From a checkpoint of a small sound classifier.
Model: arch conformer, norm layernorm, activation gelu, layers 12, width 256.
Training: adamw at rate 0.0014, batches of 64, held-out accuracy 76%.
Rows from block 4 of a small sound classifier, named by matrix and row number. Rows with one number belong to one neuron. Each number is 50 + 10 x the weight over its row's rms, rounded and kept within 0 to 99. All counts start at 0.
After each neuron's rows are labels from the 100 clips, of 14976, where the neuron reaches its highest value: "strongest on" is what is common among them. Only what is clearly more common there than usual is listed. The data: single notes of musical instruments (NSynth).
# fc1: second MLP up (model.blocks.4.mlp.fc1.weight, 1536x256), inputs 172-255
# fc2: second MLP down (model.blocks.4.mlp.fc2.weight, 256x1536, transposed), outputs 172-255

fc1.327:42 49 46 58 47 72 49 50 59 36 51 48 56 45 51 49 52 46 40 56 38 34 23 36 68 47 37 37 41 31 63 39 54 36 53 37 53 56 65 27 59 57 53 62 27 47 37 48 39 47 33 56 59 35 47 28 54 45 55 38 48 35 59 48 47 34 59 37 40 33 47 47 39 47 59 35 34 53 38 38 43 50 56 49
fc2.327:54 53 44 48 52 32 57 61 68 72 52 44 44 55 64 52 35 63 44 46 54 47 55 48 60 47 46 64 46 50 50 64 32 42 46 71 54 48 46 49 45 35 65 55 69 51 77 50 40 50 58 51 27 47 44 67 37 46 39 44 42 83 37 36 70 41 57 58 36 54 38 73 57 46 42 58 56 45 59 50 49 42 65 58
strongest on: pitch class D#; note: D#3

fc1.532:42 38 47 38 52 41 45 63 59 49 40 40 79 44 59 47 41 43 46 42 55 50 40 61 51 43 35 57 45 39 39 39 28 33 59 41 57 26 42 51 43 58 44 52 52 48 59 53 40 68 50 55 51 47 35 53 51 38 45 41 62 30 45 53 55 38 33 41 58 27 42 64 48 67 56 38 54 37 48 33 50 44 62 46
fc2.532:48 38 55 38 55 52 53 72 56 54 58 61 61 38 59 52 73 61 52 41 63 52 41 47 43 60 44 57 40 42 38 53 34 42 54 48 72 27 49 50 39 64 31 38 45 67 60 62 31 57 52 51 58 69 44 53 59 48 58 38 63 28 50 55 46 63 35 30 64 45 57 43 54 62 57 40 49 40 50 48 62 50 56 50
strongest on: pitch class E; pitch class: D#; note: E3

fc1.182:42 51 45 42 35 61 68 67 49 52 47 52 23 55 54 56 65 45 40 37 55 37 37 48 65 41 46 47 39 29 29 45 43 52 40 33 52 49 45 45 51 45 62 68 29 47 40 45 55 47 43 50 36 61 56 44 53 31 49 54 47 52 46 58 47 38 54 49 46 48 50 45 46 48 40 45 49 51 42 43 49 67 43 53
fc2.182:44 61 61 57 53 43 52 51 56 44 66 52 64 56 67 51 47 50 41 50 52 45 47 52 58 54 45 54 49 57 56 54 67 50 61 64 47 52 48 46 55 59 35 39 64 44 58 60 43 41 62 51 77 44 42 65 38 47 44 47 71 64 47 47 52 62 56 41 56 68 52 48 52 43 47 44 46 45 55 47 58 45 49 68
strongest on: pitch class D#; note: D#6

fc1.569:46 36 36 33 43 51 21 40 34 36 47 45 45 32 60 47 53 56 57 48 52 52 57 47 57 49 61 53 34 43 61 47 52 53 58 44 57 55 41 62 56 51 48 61 42 51 43 42 49 66 59 55 38 47 54 49 56 45 51 52 62 61 52 42 47 50 31 68 57 41 52 44 64 57 42 39 42 65 60 31 44 53 43 58
fc2.569:45 58 40 50 62 47 49 63 79 80 46 67 59 55 50 49 51 56 62 45 57 57 60 60 50 38 60 70 18 49 45 79 46 55 49 43 59 55 49 66 52 27 64 63 62 56 64 50 56 45 64 40 39 62 53 61 64 57 59 51 48 57 53 43 64 49 65 48 53 53 52 63 57 54 44 69 52 49 35 63 55 50 65 51
strongest on: guitar; octave 1

fc1.341:51 39 51 48 44 31 59 54 55 60 45 35 55 55 51 37 45 42 54 39 48 47 64 62 37 57 47 64 41 50 41 55 29 55 44 37 50 52 36 54 36 48 70 49 61 49 64 49 48 70 58 38 40 43 45 45 43 35 29 44 45 64 45 48 54 37 37 56 44 25 51 58 52 70 50 51 66 30 49 43 41 41 72 41
fc2.341:59 46 52 41 56 36 55 47 49 75 46 40 58 51 66 40 55 46 69 37 53 52 56 54 49 58 58 65 36 56 28 54 26 44 42 48 48 35 50 56 39 42 49 46 60 62 71 38 49 68 70 43 28 57 43 66 41 40 43 48 31 56 52 51 58 37 42 55 41 38 49 63 55 63 53 63 69 43 54 53 41 51 63 45
strongest on: pitch class F; octave 4; note: F4

fc1.198:39 42 55 43 54 49 52 59 32 40 70 45 42 59 54 55 41 48 52 50 42 39 58 60 46 42 49 43 31 41 56 48 65 56 46 30 51 54 64 34 52 66 51 45 21 50 28 42 40 46 37 48 24 51 72 36 50 47 47 48 43 44 41 57 48 43 53 50 57 65 47 41 57 62 49 38 42 40 36 54 39 34 46 62
fc2.198:50 51 69 62 49 60 57 64 62 68 56 57 58 45 60 62 56 37 47 42 51 47 52 52 38 46 56 49 39 49 44 47 52 49 54 81 55 44 54 47 34 39 47 49 65 45 58 64 27 38 43 54 54 46 43 77 49 52 30 58 57 38 55 36 48 73 45 30 44 60 41 53 36 52 55 47 43 53 56 55 61 48 38 56
strongest on: pitch class C; octave 3; note: C3

fc1.486:51 30 44 43 36 46 63 53 46 56 48 40 67 28 54 31 45 42 55 42 56 58 30 46 44 52 43 66 35 41 35 53 45 43 31 46 58 31 46 34 48 60 48 46 53 47 57 61 46 58 56 38 59 43 44 51 47 29 58 48 44 21 57 51 44 43 46 45 71 32 45 43 61 57 58 45 55 36 48 34 51 47 43 45
fc2.486:62 47 48 51 63 57 46 39 46 43 41 54 58 53 52 53 51 49 71 56 52 48 45 44 56 60 48 59 12 54 51 47 59 46 40 46 57 49 53 46 52 72 37 51 45 55 59 49 35 62 47 50 59 67 62 39 62 55 48 36 57 35 51 64 61 55 45 53 46 44 57 44 47 47 51 56 60 54 56 46 34 54 48 42
strongest on: pitch class E; octave 3; note: E3

fc1.77:53 37 65 37 41 36 47 41 46 63 49 36 41 49 43 37 55 36 46 32 50 41 74 64 41 40 62 56 49 53 50 56 46 63 37 36 37 35 66 58 43 27 56 41 59 43 63 50 54 49 52 46 37 36 65 49 57 35 52 57 34 58 58 40 58 54 51 51 43 54 45 50 47 56 47 47 59 42 34 54 43 44 49 43
fc2.77:48 58 56 48 56 42 44 47 53 72 58 56 33 43 53 44 54 56 51 47 61 51 60 57 52 44 63 46 48 49 60 59 51 48 46 42 50 40 58 53 38 31 53 42 64 43 53 27 55 49 59 49 25 40 41 56 49 42 37 68 30 57 37 45 52 50 57 57 29 52 54 72 37 51 44 67 59 51 54 58 56 55 57 54
strongest on: pitch class F; note: F5; note: F4

fc1.748:44 53 48 54 47 35 44 35 35 57 42 66 54 46 49 49 55 43 60 46 41 63 67 39 37 58 49 49 39 58 62 43 67 47 57 36 41 58 47 41 59 53 56 53 37 53 45 76 56 42 52 45 52 32 51 48 46 46 60 48 28 61 35 49 53 41 55 62 57 47 58 43 64 51 52 52 48 37 51 43 43 30 34 45
fc2.748:50 52 38 45 70 49 50 61 71 52 56 60 53 53 50 47 50 58 43 59 55 53 50 37 66 52 63 65 44 63 34 55 52 52 38 55 57 56 74 68 60 28 60 56 53 65 69 42 47 68 72 49 49 74 43 74 60 65 57 56 59 50 52 44 53 63 52 44 50 62 63 49 49 58 57 59 48 53 63 48 67 69 65 62
strongest on: octave 1; octave 2; brass

fc1.15:33 52 64 50 45 43 56 45 31 61 41 39 43 45 31 46 28 39 50 46 31 52 48 39 50 43 38 43 42 42 23 51 31 49 42 29 56 35 44 37 45 43 47 71 32 54 41 35 50 39 64 50 43 51 50 58 49 47 45 64 36 38 66 45 51 32 29 39 46 40 30 40 61 47 35 46 22 51 40 48 41 35 49 52
fc2.15:54 68 56 51 53 52 48 63 38 67 44 59 55 42 68 47 55 48 53 54 46 56 44 49 54 51 47 36 48 51 45 65 45 55 50 51 55 54 61 53 55 38 51 62 28 65 48 52 43 48 66 65 37 66 31 70 40 52 58 58 30 43 65 46 75 39 44 35 69 52 57 46 70 53 45 59 39 61 53 49 46 29 47 58
strongest on: pitch class B; note: B5; note: B4

fc1.6:43 23 35 37 41 55 32 55 28 38 44 50 49 48 50 35 47 36 48 52 40 49 42 48 40 43 41 46 23 46 44 52 50 57 39 40 34 47 42 42 47 55 65 48 48 53 38 42 55 59 52 36 42 47 50 41 48 44 49 58 39 53 51 40 43 46 41 47 39 43 52 46 52 62 46 43 39 39 45 44 45 41 42 37
fc2.6:44 31 48 46 44 48 43 46 45 33 51 42 59 48 42 50 43 38 64 47 43 52 48 60 40 44 57 64 07 55 47 53 60 55 53 33 61 62 56 65 61 47 53 55 52 45 56 67 62 58 46 48 58 58 57 40 58 50 61 50 50 51 55 43 44 46 56 57 58 51 54 42 56 65 63 46 48 41 40 54 48 48 47 41
strongest on: octave 1; guitar

fc1.496:56 40 41 30 43 47 47 43 52 44 41 39 41 60 54 35 38 49 39 33 54 52 44 44 42 45 62 53 36 45 38 38 23 36 50 35 31 42 33 40 40 36 61 42 48 38 42 44 60 56 54 29 54 47 45 42 35 31 40 45 41 60 45 49 36 38 45 39 37 61 44 47 43 42 45 46 46 34 42 51 40 62 48 54
fc2.496:38 65 32 59 53 58 45 58 66 52 48 52 47 60 39 64 50 48 41 54 47 42 63 53 61 52 52 47 44 47 58 42 56 51 74 50 53 46 48 43 47 54 40 67 58 49 39 46 35 41 46 54 24 43 64 47 40 55 43 41 68 84 50 54 35 59 63 57 35 59 42 63 49 46 42 55 41 60 44 59 77 73 49 53
strongest on: pitch class F; instrument family: organ; note: F3

fc1.711:47 46 63 43 36 51 30 53 50 59 53 45 38 47 55 28 50 50 51 38 38 55 74 66 43 41 59 48 32 40 48 50 55 67 56 42 22 53 53 61 65 45 65 48 56 39 50 39 55 49 47 65 59 41 65 40 40 51 53 46 32 51 62 39 46 40 39 40 55 48 51 34 46 59 41 39 52 54 40 51 51 43 47 44
fc2.711:59 40 58 49 62 71 52 44 26 41 56 56 38 41 41 52 60 51 47 41 64 42 41 47 36 44 65 50 37 51 50 35 65 47 42 36 53 59 60 59 45 34 40 24 43 46 43 40 43 47 41 46 54 46 37 51 55 43 43 49 39 53 33 43 31 64 64 50 55 54 52 48 27 42 48 48 51 47 48 48 50 38 42 30
strongest on: pitch class C; pitch class F

fc1.731:55 36 65 36 48 48 36 53 39 61 59 40 35 35 55 35 56 44 42 34 45 40 55 49 27 38 51 43 46 47 55 38 50 52 52 36 45 29 59 33 34 48 54 28 49 35 38 54 47 33 46 47 38 38 68 48 62 32 46 59 43 33 52 37 39 59 63 37 42 53 33 46 52 45 50 41 50 47 34 53 37 39 34 37
fc2.731:38 52 78 42 50 41 46 59 51 68 55 69 46 42 61 48 62 52 47 42 62 46 69 51 47 47 50 46 44 34 63 57 68 53 46 50 43 30 60 43 39 37 38 38 64 42 55 42 30 49 46 53 45 35 52 55 60 44 40 63 47 41 49 50 54 63 46 42 35 54 55 59 34 49 47 41 59 50 44 56 66 59 48 54
strongest on: pitch class C; note: C6; note: C5

fc1.348:37 30 48 67 32 53 65 71 24 33 50 54 48 48 48 43 46 55 38 48 49 43 35 47 55 47 34 57 45 29 43 44 23 25 39 48 44 41 29 39 55 50 64 42 41 36 55 69 46 46 33 41 57 36 44 49 38 43 65 37 46 39 44 47 62 29 70 51 45 32 48 44 59 49 62 37 51 42 37 51 51 29 45 51
fc2.348:59 44 59 63 52 59 60 73 22 60 56 58 40 35 59 54 60 53 47 47 51 34 39 44 43 46 46 60 40 45 51 67 48 39 31 45 69 44 59 46 53 48 51 37 40 42 61 70 34 38 34 56 70 49 37 43 53 53 52 38 26 42 51 41 61 59 75 47 44 47 49 38 63 43 48 56 49 51 48 56 41 25 46 55
strongest on: pitch class A; octave 5; note: A5

fc1.235:33 32 44 62 38 42 51 69 46 29 46 41 52 51 54 41 49 53 30 35 47 60 35 64 58 58 48 51 53 27 32 47 41 42 53 53 40 34 45 52 45 51 62 25 42 42 54 44 41 61 35 46 55 53 51 44 35 44 51 32 47 27 42 45 52 53 54 43 33 32 38 48 62 57 60 28 58 36 29 58 61 47 51 49
fc2.235:53 52 72 55 59 65 55 62 34 49 48 53 42 41 45 59 53 48 46 58 36 40 41 37 41 43 34 43 60 50 53 55 57 51 30 43 67 65 48 36 46 37 40 50 30 50 46 66 38 38 44 48 69 48 34 51 56 59 57 48 44 35 58 40 57 50 66 43 64 50 46 33 59 34 47 47 31 57 45 42 36 17 42 49
strongest on: pitch class A; octave 2; note: A2

fc1.510:49 38 56 40 40 36 55 45 40 58 54 42 35 49 53 53 38 42 54 36 40 50 70 60 37 50 46 57 35 54 36 47 31 47 41 38 38 54 47 52 38 25 71 54 66 48 50 46 46 51 52 34 26 43 55 46 39 46 37 49 28 71 50 49 44 35 45 67 33 40 49 57 46 54 52 47 56 29 38 54 46 35 62 30
fc2.510:55 52 56 51 51 38 54 37 60 69 50 40 47 56 59 44 44 43 62 41 46 49 57 54 62 41 55 57 45 64 41 59 38 51 48 49 32 48 49 59 46 25 57 54 59 51 67 38 69 56 62 40 30 42 33 68 31 44 40 52 36 78 45 41 54 33 64 67 34 49 48 64 49 53 47 68 59 44 51 58 41 48 60 47
strongest on: pitch class F; note: F4; note: F7

fc1.589:51 40 60 33 48 52 27 54 63 43 53 39 49 43 40 58 56 41 44 54 38 39 50 57 60 29 43 53 40 45 59 56 69 43 48 29 56 47 55 52 26 46 45 53 46 54 41 38 57 53 50 48 53 39 48 33 59 44 44 58 62 51 67 40 33 44 49 58 63 65 64 52 46 61 46 42 33 50 48 58 53 40 55 29
fc2.589:41 50 49 67 39 64 56 91 52 47 38 58 56 51 41 57 42 55 38 58 65 49 50 50 52 46 40 57 27 31 58 52 51 46 61 45 62 46 45 52 53 54 47 57 47 47 51 63 38 42 36 62 63 48 51 44 46 56 53 39 46 46 44 48 47 54 64 35 41 51 45 36 53 56 57 50 41 53 45 49 49 47 53 57
strongest on: pitch class D#; note: D#6

fc1.560:40 49 42 46 40 40 54 40 58 34 52 47 50 44 41 53 37 67 44 43 43 50 44 53 66 41 56 52 78 37 47 35 45 38 45 83 41 55 32 39 31 51 54 34 47 55 42 49 46 48 44 45 49 40 44 70 34 49 39 49 46 54 47 34 48 45 33 43 43 46 36 26 38 40 60 40 47 26 49 32 63 42 45 37
fc2.560:44 32 60 48 57 46 49 51 63 33 48 38 54 56 41 52 42 47 43 44 39 47 52 55 54 49 42 53 99 52 52 26 40 52 63 60 35 58 44 51 56 50 60 53 49 53 53 55 51 52 44 50 57 33 45 53 51 51 38 45 62 55 45 39 42 44 38 50 48 40 40 33 49 63 50 26 45 35 43 42 43 49 57 35
strongest on: octave 1; bass

fc1.596:43 34 42 61 41 48 65 64 24 31 53 43 46 46 65 35 31 53 49 47 53 39 40 43 46 40 37 57 52 38 43 50 35 36 41 56 47 46 32 46 55 51 67 35 28 32 52 61 42 37 31 45 59 39 45 50 36 44 57 44 22 29 43 45 53 43 77 44 47 40 41 42 58 43 61 36 48 49 37 50 35 30 40 56
fc2.596:50 46 52 69 47 58 61 77 27 56 56 57 40 37 57 53 55 55 39 49 49 38 37 48 45 41 42 56 42 45 53 59 44 35 37 46 62 39 45 44 57 49 51 37 42 45 61 73 38 35 38 59 73 41 37 39 48 48 56 32 37 48 46 41 56 56 75 49 50 50 50 34 62 45 47 51 43 50 49 55 43 30 48 59
strongest on: pitch class A; octave 5; note: A5

fc1.247:46 52 55 52 52 59 28 56 43 35 51 48 61 38 49 44 50 56 41 49 28 51 47 41 52 49 39 75 66 56 55 39 62 55 48 46 40 55 54 32 65 26 46 53 54 53 59 54 55 58 61 52 31 32 57 37 54 65 39 55 44 50 57 34 60 59 46 57 44 31 43 48 59 37 45 36 39 40 51 50 47 53 42 47
fc2.247:61 55 53 50 54 21 58 63 62 56 50 47 32 73 52 55 36 42 46 61 56 55 36 44 69 45 32 40 47 36 46 58 40 36 55 63 48 54 44 57 38 44 33 56 65 48 50 52 59 49 42 59 66 57 41 56 55 37 44 34 60 46 53 54 59 38 50 43 67 54 50 42 55 54 50 58 60 55 39 53 35 31 61 61
strongest on: guitar; octave 1

fc1.630:39 39 47 70 33 45 57 71 32 31 51 42 42 48 56 36 37 52 38 52 56 41 35 44 46 39 38 55 45 29 41 39 32 34 42 47 51 47 32 46 54 46 61 35 36 40 53 61 42 39 25 41 72 37 42 39 36 44 54 40 38 35 36 43 59 32 67 42 44 35 41 50 60 46 68 41 47 37 41 52 39 30 46 57
fc2.630:59 49 58 66 46 59 60 70 19 58 57 56 34 32 57 55 58 54 45 52 47 37 39 46 48 43 49 56 45 50 57 65 52 41 29 50 65 47 57 44 58 44 56 39 36 42 61 69 39 36 42 59 66 43 37 44 50 50 53 44 24 53 49 35 65 59 76 53 46 50 53 38 60 42 47 57 47 48 51 53 41 24 48 56
strongest on: pitch class A; note: A3; note: A2

fc1.112:44 38 56 58 45 51 53 50 59 60 48 35 49 62 45 38 49 24 49 50 44 48 57 57 34 46 49 57 46 50 28 54 23 46 48 43 29 48 45 59 50 42 68 54 63 49 57 38 50 56 47 40 31 48 53 37 38 47 40 47 40 71 58 39 36 34 35 51 44 37 27 61 43 51 46 46 54 32 38 40 40 44 58 42
fc2.112:54 53 47 60 47 41 50 33 49 71 55 45 41 52 51 48 40 45 55 43 48 47 53 55 60 46 60 52 34 57 52 55 40 44 47 47 33 48 45 53 41 21 51 52 56 46 58 36 69 53 57 41 21 36 41 58 35 42 38 55 30 81 40 48 47 41 64 66 26 50 48 66 42 47 46 68 54 48 53 59 45 56 59 47
strongest on: pitch class F; note: F7; note: F4

fc1.240:46 40 66 43 46 43 54 43 51 54 59 46 46 54 56 55 40 26 56 33 37 39 59 50 39 46 39 71 38 52 31 56 43 55 38 44 25 63 40 49 38 33 58 52 58 55 55 56 46 58 46 22 44 52 41 40 33 42 42 29 60 74 42 41 41 42 45 61 33 52 50 48 38 47 55 48 53 31 30 36 47 38 64 32
fc2.240:64 52 66 57 57 44 47 38 68 55 50 45 45 52 58 55 37 36 59 52 38 50 67 54 62 42 37 47 44 69 50 66 53 60 49 50 23 60 43 46 57 25 47 60 54 53 63 54 75 48 51 36 51 40 42 52 43 55 40 43 54 88 37 44 52 39 68 66 37 44 58 57 37 43 41 63 49 50 48 51 34 45 58 43
strongest on: pitch class F; octave 3; note: F3

fc1.724:43 38 45 58 42 52 26 47 25 61 36 46 46 48 33 27 45 48 48 52 55 55 53 47 54 42 54 41 42 37 55 60 34 59 63 60 55 28 38 56 51 47 54 69 31 52 56 46 50 46 51 55 36 52 54 38 53 33 65 65 33 54 80 54 48 37 35 51 50 49 34 42 43 61 39 52 55 55 65 58 58 44 57 65
fc2.724:46 64 53 54 35 35 54 64 64 49 58 66 54 47 73 45 62 45 38 53 28 58 37 57 60 52 47 33 39 41 52 58 54 54 40 58 28 49 53 41 65 36 41 40 56 41 59 59 56 50 53 52 64 57 44 62 43 53 52 45 52 57 45 42 50 56 57 30 66 56 66 44 51 41 52 39 48 54 49 42 49 42 43 52
strongest on: pitch class B; note: B6; note: B5

fc1.544:39 52 59 44 32 32 61 47 44 58 44 47 42 47 58 41 37 39 51 41 34 50 53 46 38 47 47 44 45 46 34 48 45 51 38 47 49 27 54 39 39 43 37 68 41 56 28 49 47 42 55 39 53 45 59 59 42 43 55 70 39 33 69 45 55 44 30 44 50 57 58 45 62 44 54 45 39 49 42 44 36 50 39 58
fc2.544:56 67 35 60 67 60 43 48 54 50 37 48 58 51 44 50 42 48 41 55 46 55 36 46 68 56 40 39 35 52 42 49 36 42 62 43 53 56 46 54 60 55 57 75 40 58 46 42 39 46 57 66 29 58 40 52 43 58 46 44 44 46 57 48 67 25 34 44 56 42 47 50 64 55 36 56 40 63 59 45 42 51 47 55
strongest on: pitch class B; octave 2; note: B2

fc1.203:38 47 66 50 52 32 50 40 39 51 44 51 46 42 42 45 31 26 55 50 28 53 55 46 43 35 35 41 46 42 31 44 48 53 43 33 38 43 46 37 38 39 50 65 34 51 41 48 48 36 62 55 48 49 42 52 40 47 50 62 49 45 72 42 54 37 31 33 57 60 40 44 58 43 43 46 30 52 41 45 42 36 36 48
fc2.203:57 63 59 52 55 55 45 59 31 65 47 58 51 31 71 46 50 47 55 55 38 54 45 49 50 47 47 34 40 52 41 71 46 58 43 41 48 54 58 48 57 30 58 62 28 59 55 53 49 46 67 58 43 62 29 61 48 50 57 59 27 46 58 41 75 35 46 36 65 39 57 45 62 57 43 58 40 63 53 44 33 28 51 51
strongest on: pitch class B; octave 4; note: B4

fc1.448:40 38 34 45 40 44 44 29 37 25 51 46 65 42 43 52 35 44 56 50 50 53 43 51 43 45 50 41 36 52 42 55 47 49 56 39 63 37 31 47 53 47 59 35 27 36 38 41 43 57 62 39 41 52 61 42 49 36 60 55 66 44 50 40 43 42 30 62 47 29 54 46 45 46 46 40 50 39 29 51 45 50 52 60
fc2.448:55 49 46 47 39 44 46 40 49 59 53 52 65 42 54 41 57 42 59 49 31 63 53 54 31 39 62 43 14 45 48 47 56 52 47 40 37 51 46 52 70 41 43 56 56 43 46 43 93 50 55 46 38 52 56 45 48 42 71 64 58 51 55 50 31 60 33 41 67 52 62 47 40 60 56 44 46 49 47 52 46 74 41 50
strongest on: pitch class B; pitch class A#

fc1.416:50 32 53 58 49 46 17 62 74 44 36 41 63 42 44 39 52 36 36 42 50 52 41 67 57 44 45 43 41 51 65 41 50 43 52 39 59 56 44 47 70 58 59 47 45 47 56 52 47 55 49 55 63 42 37 32 49 40 42 34 51 42 48 49 60 36 57 51 42 25 38 57 56 58 39 44 54 56 55 44 40 34 69 30
fc2.416:47 60 66 58 59 50 44 56 67 60 42 59 44 49 44 59 31 63 33 57 52 54 51 54 69 46 28 53 38 38 59 62 45 41 55 46 62 39 43 45 43 52 55 67 54 45 55 42 36 47 50 60 37 44 45 36 57 54 39 40 58 58 35 48 62 36 47 46 25 37 44 66 43 46 39 53 43 53 46 43 44 45 67 54
strongest on: pitch class D#; note: D#3

fc1.595:39 50 66 56 44 36 49 42 39 53 36 46 58 46 42 45 30 30 57 50 36 54 55 49 42 32 33 37 40 48 28 48 33 53 47 35 46 36 48 32 44 39 52 68 36 54 51 43 46 40 59 54 31 54 47 53 43 53 42 58 38 36 66 42 57 34 34 43 48 47 43 44 62 46 42 44 37 47 44 42 40 36 35 48
fc2.595:53 64 54 47 56 56 46 56 33 63 43 59 53 36 68 43 52 48 56 56 41 61 41 47 49 54 49 35 50 51 38 68 43 50 46 43 59 52 59 50 54 39 57 62 29 65 52 50 45 50 69 60 37 67 32 66 44 51 59 59 28 41 62 47 75 33 41 36 65 41 57 44 69 57 44 61 40 61 56 43 39 33 52 56
strongest on: pitch class B; note: B4; note: B5

fc1.345:45 36 54 47 42 59 50 37 60 41 56 42 50 43 56 53 37 61 48 36 47 37 51 56 54 44 49 61 77 39 55 43 47 33 41 54 60 45 45 46 45 39 62 45 58 53 41 58 56 47 49 40 62 34 39 58 41 54 43 45 45 49 31 42 39 42 47 54 31 31 55 42 41 43 37 40 38 30 51 42 46 56 33 35
fc2.345:51 45 63 42 60 50 48 38 53 49 39 36 60 47 39 43 56 42 45 53 41 54 43 55 51 58 55 47 76 36 61 21 55 47 65 54 45 54 47 57 42 68 55 58 55 46 56 36 45 63 48 57 36 54 45 50 52 42 36 49 47 47 57 47 52 40 28 54 49 37 37 55 47 64 48 34 60 47 49 36 40 52 63 28
strongest on: octave 1

fc1.609:39 35 45 23 44 39 35 35 70 30 39 38 65 40 46 42 30 43 52 35 46 49 54 43 36 48 50 45 30 42 47 50 44 45 51 39 55 48 43 51 46 52 54 51 40 38 56 44 51 50 53 44 32 44 56 41 50 41 49 52 53 48 54 47 43 48 24 47 61 21 51 63 53 43 55 39 46 41 37 38 38 42 55 46
fc2.609:44 32 58 50 37 37 45 67 55 52 46 40 60 49 51 48 47 39 51 43 37 55 57 53 33 33 45 61 00 33 47 47 46 51 43 33 61 39 51 50 46 46 56 48 54 49 55 60 43 68 49 42 41 50 53 39 51 47 50 48 48 39 50 38 42 46 43 37 47 49 39 49 58 66 60 31 43 32 35 48 53 49 53 45
strongest on: octave 1; guitar; octave 2

fc1.612:55 46 58 33 49 55 39 71 64 49 45 44 51 59 46 64 65 43 42 46 46 57 44 52 51 54 51 42 51 59 50 48 61 40 54 34 37 64 47 46 45 38 75 58 36 53 33 40 46 43 49 43 44 53 69 47 52 57 56 55 54 43 63 37 58 44 68 54 64 47 54 34 63 64 57 51 57 65 53 71 42 65 60 63
fc2.612:45 47 42 50 49 48 41 48 65 42 56 52 67 40 82 58 27 49 35 53 51 48 44 43 58 52 54 47 25 37 48 48 62 43 61 59 71 43 39 49 60 71 40 37 44 54 47 66 39 34 42 55 61 50 34 65 40 43 40 40 66 58 37 37 33 65 45 47 58 50 42 54 57 45 38 27 43 41 61 49 62 46 47 71
strongest on: pitch class D#; note: D#3

fc1.365:33 42 53 47 49 39 28 48 55 41 49 59 58 49 46 52 55 45 56 47 59 34 49 42 55 43 51 50 55 55 50 44 63 58 45 43 60 55 47 52 49 52 52 51 40 56 32 60 67 62 58 59 60 44 52 20 67 61 54 61 43 54 69 36 48 51 45 60 60 54 45 56 51 60 67 48 56 52 52 69 54 38 62 54
fc2.365:60 60 34 48 36 41 69 55 48 68 49 50 48 41 55 49 51 59 48 54 26 64 44 51 59 58 66 50 39 38 58 81 41 45 39 59 62 41 53 59 50 47 47 52 53 58 59 61 65 55 45 33 34 62 56 70 39 54 66 53 51 54 46 51 43 57 52 41 56 44 69 52 44 50 48 54 46 44 45 38 51 55 60 49
strongest on: guitar; octave 1

fc1.267:42 25 52 43 39 57 35 37 59 43 47 35 54 41 43 34 30 32 51 51 44 54 53 54 40 42 46 49 27 49 34 52 52 45 49 33 40 39 45 47 41 40 57 54 52 46 43 51 48 50 45 40 34 40 53 40 45 51 43 48 54 48 36 41 48 41 52 55 40 37 50 48 55 49 47 44 38 49 41 37 50 50 50 59
fc2.267:49 33 43 35 44 45 51 34 43 39 54 44 49 54 46 52 53 44 61 36 36 47 59 42 34 35 58 69 00 44 59 43 54 54 39 34 48 56 55 45 43 50 52 45 55 41 44 58 49 49 41 35 56 45 64 39 50 54 48 51 54 44 55 42 34 50 43 56 48 53 51 35 48 44 57 26 55 40 22 55 50 58 37 44
strongest on: guitar

fc1.255:47 57 55 36 47 42 47 64 39 58 45 35 53 47 51 54 42 50 46 31 57 49 48 46 49 55 42 41 45 60 63 43 43 53 56 45 64 59 65 47 64 48 50 44 62 56 59 51 58 35 53 48 64 40 61 45 33 58 48 48 45 45 51 51 55 44 56 52 56 72 29 41 59 36 49 32 56 63 53 58 53 35 53 46
fc2.255:72 59 59 69 52 59 64 67 44 47 53 62 58 48 58 53 54 50 45 60 57 51 36 58 49 55 43 30 69 49 44 64 56 55 59 45 33 34 53 51 54 50 48 65 41 44 48 53 73 53 38 61 51 54 54 57 62 45 44 52 30 40 61 50 56 43 53 49 62 38 60 54 60 49 54 52 54 54 55 56 38 50 33 61
strongest on: pitch class A; mallet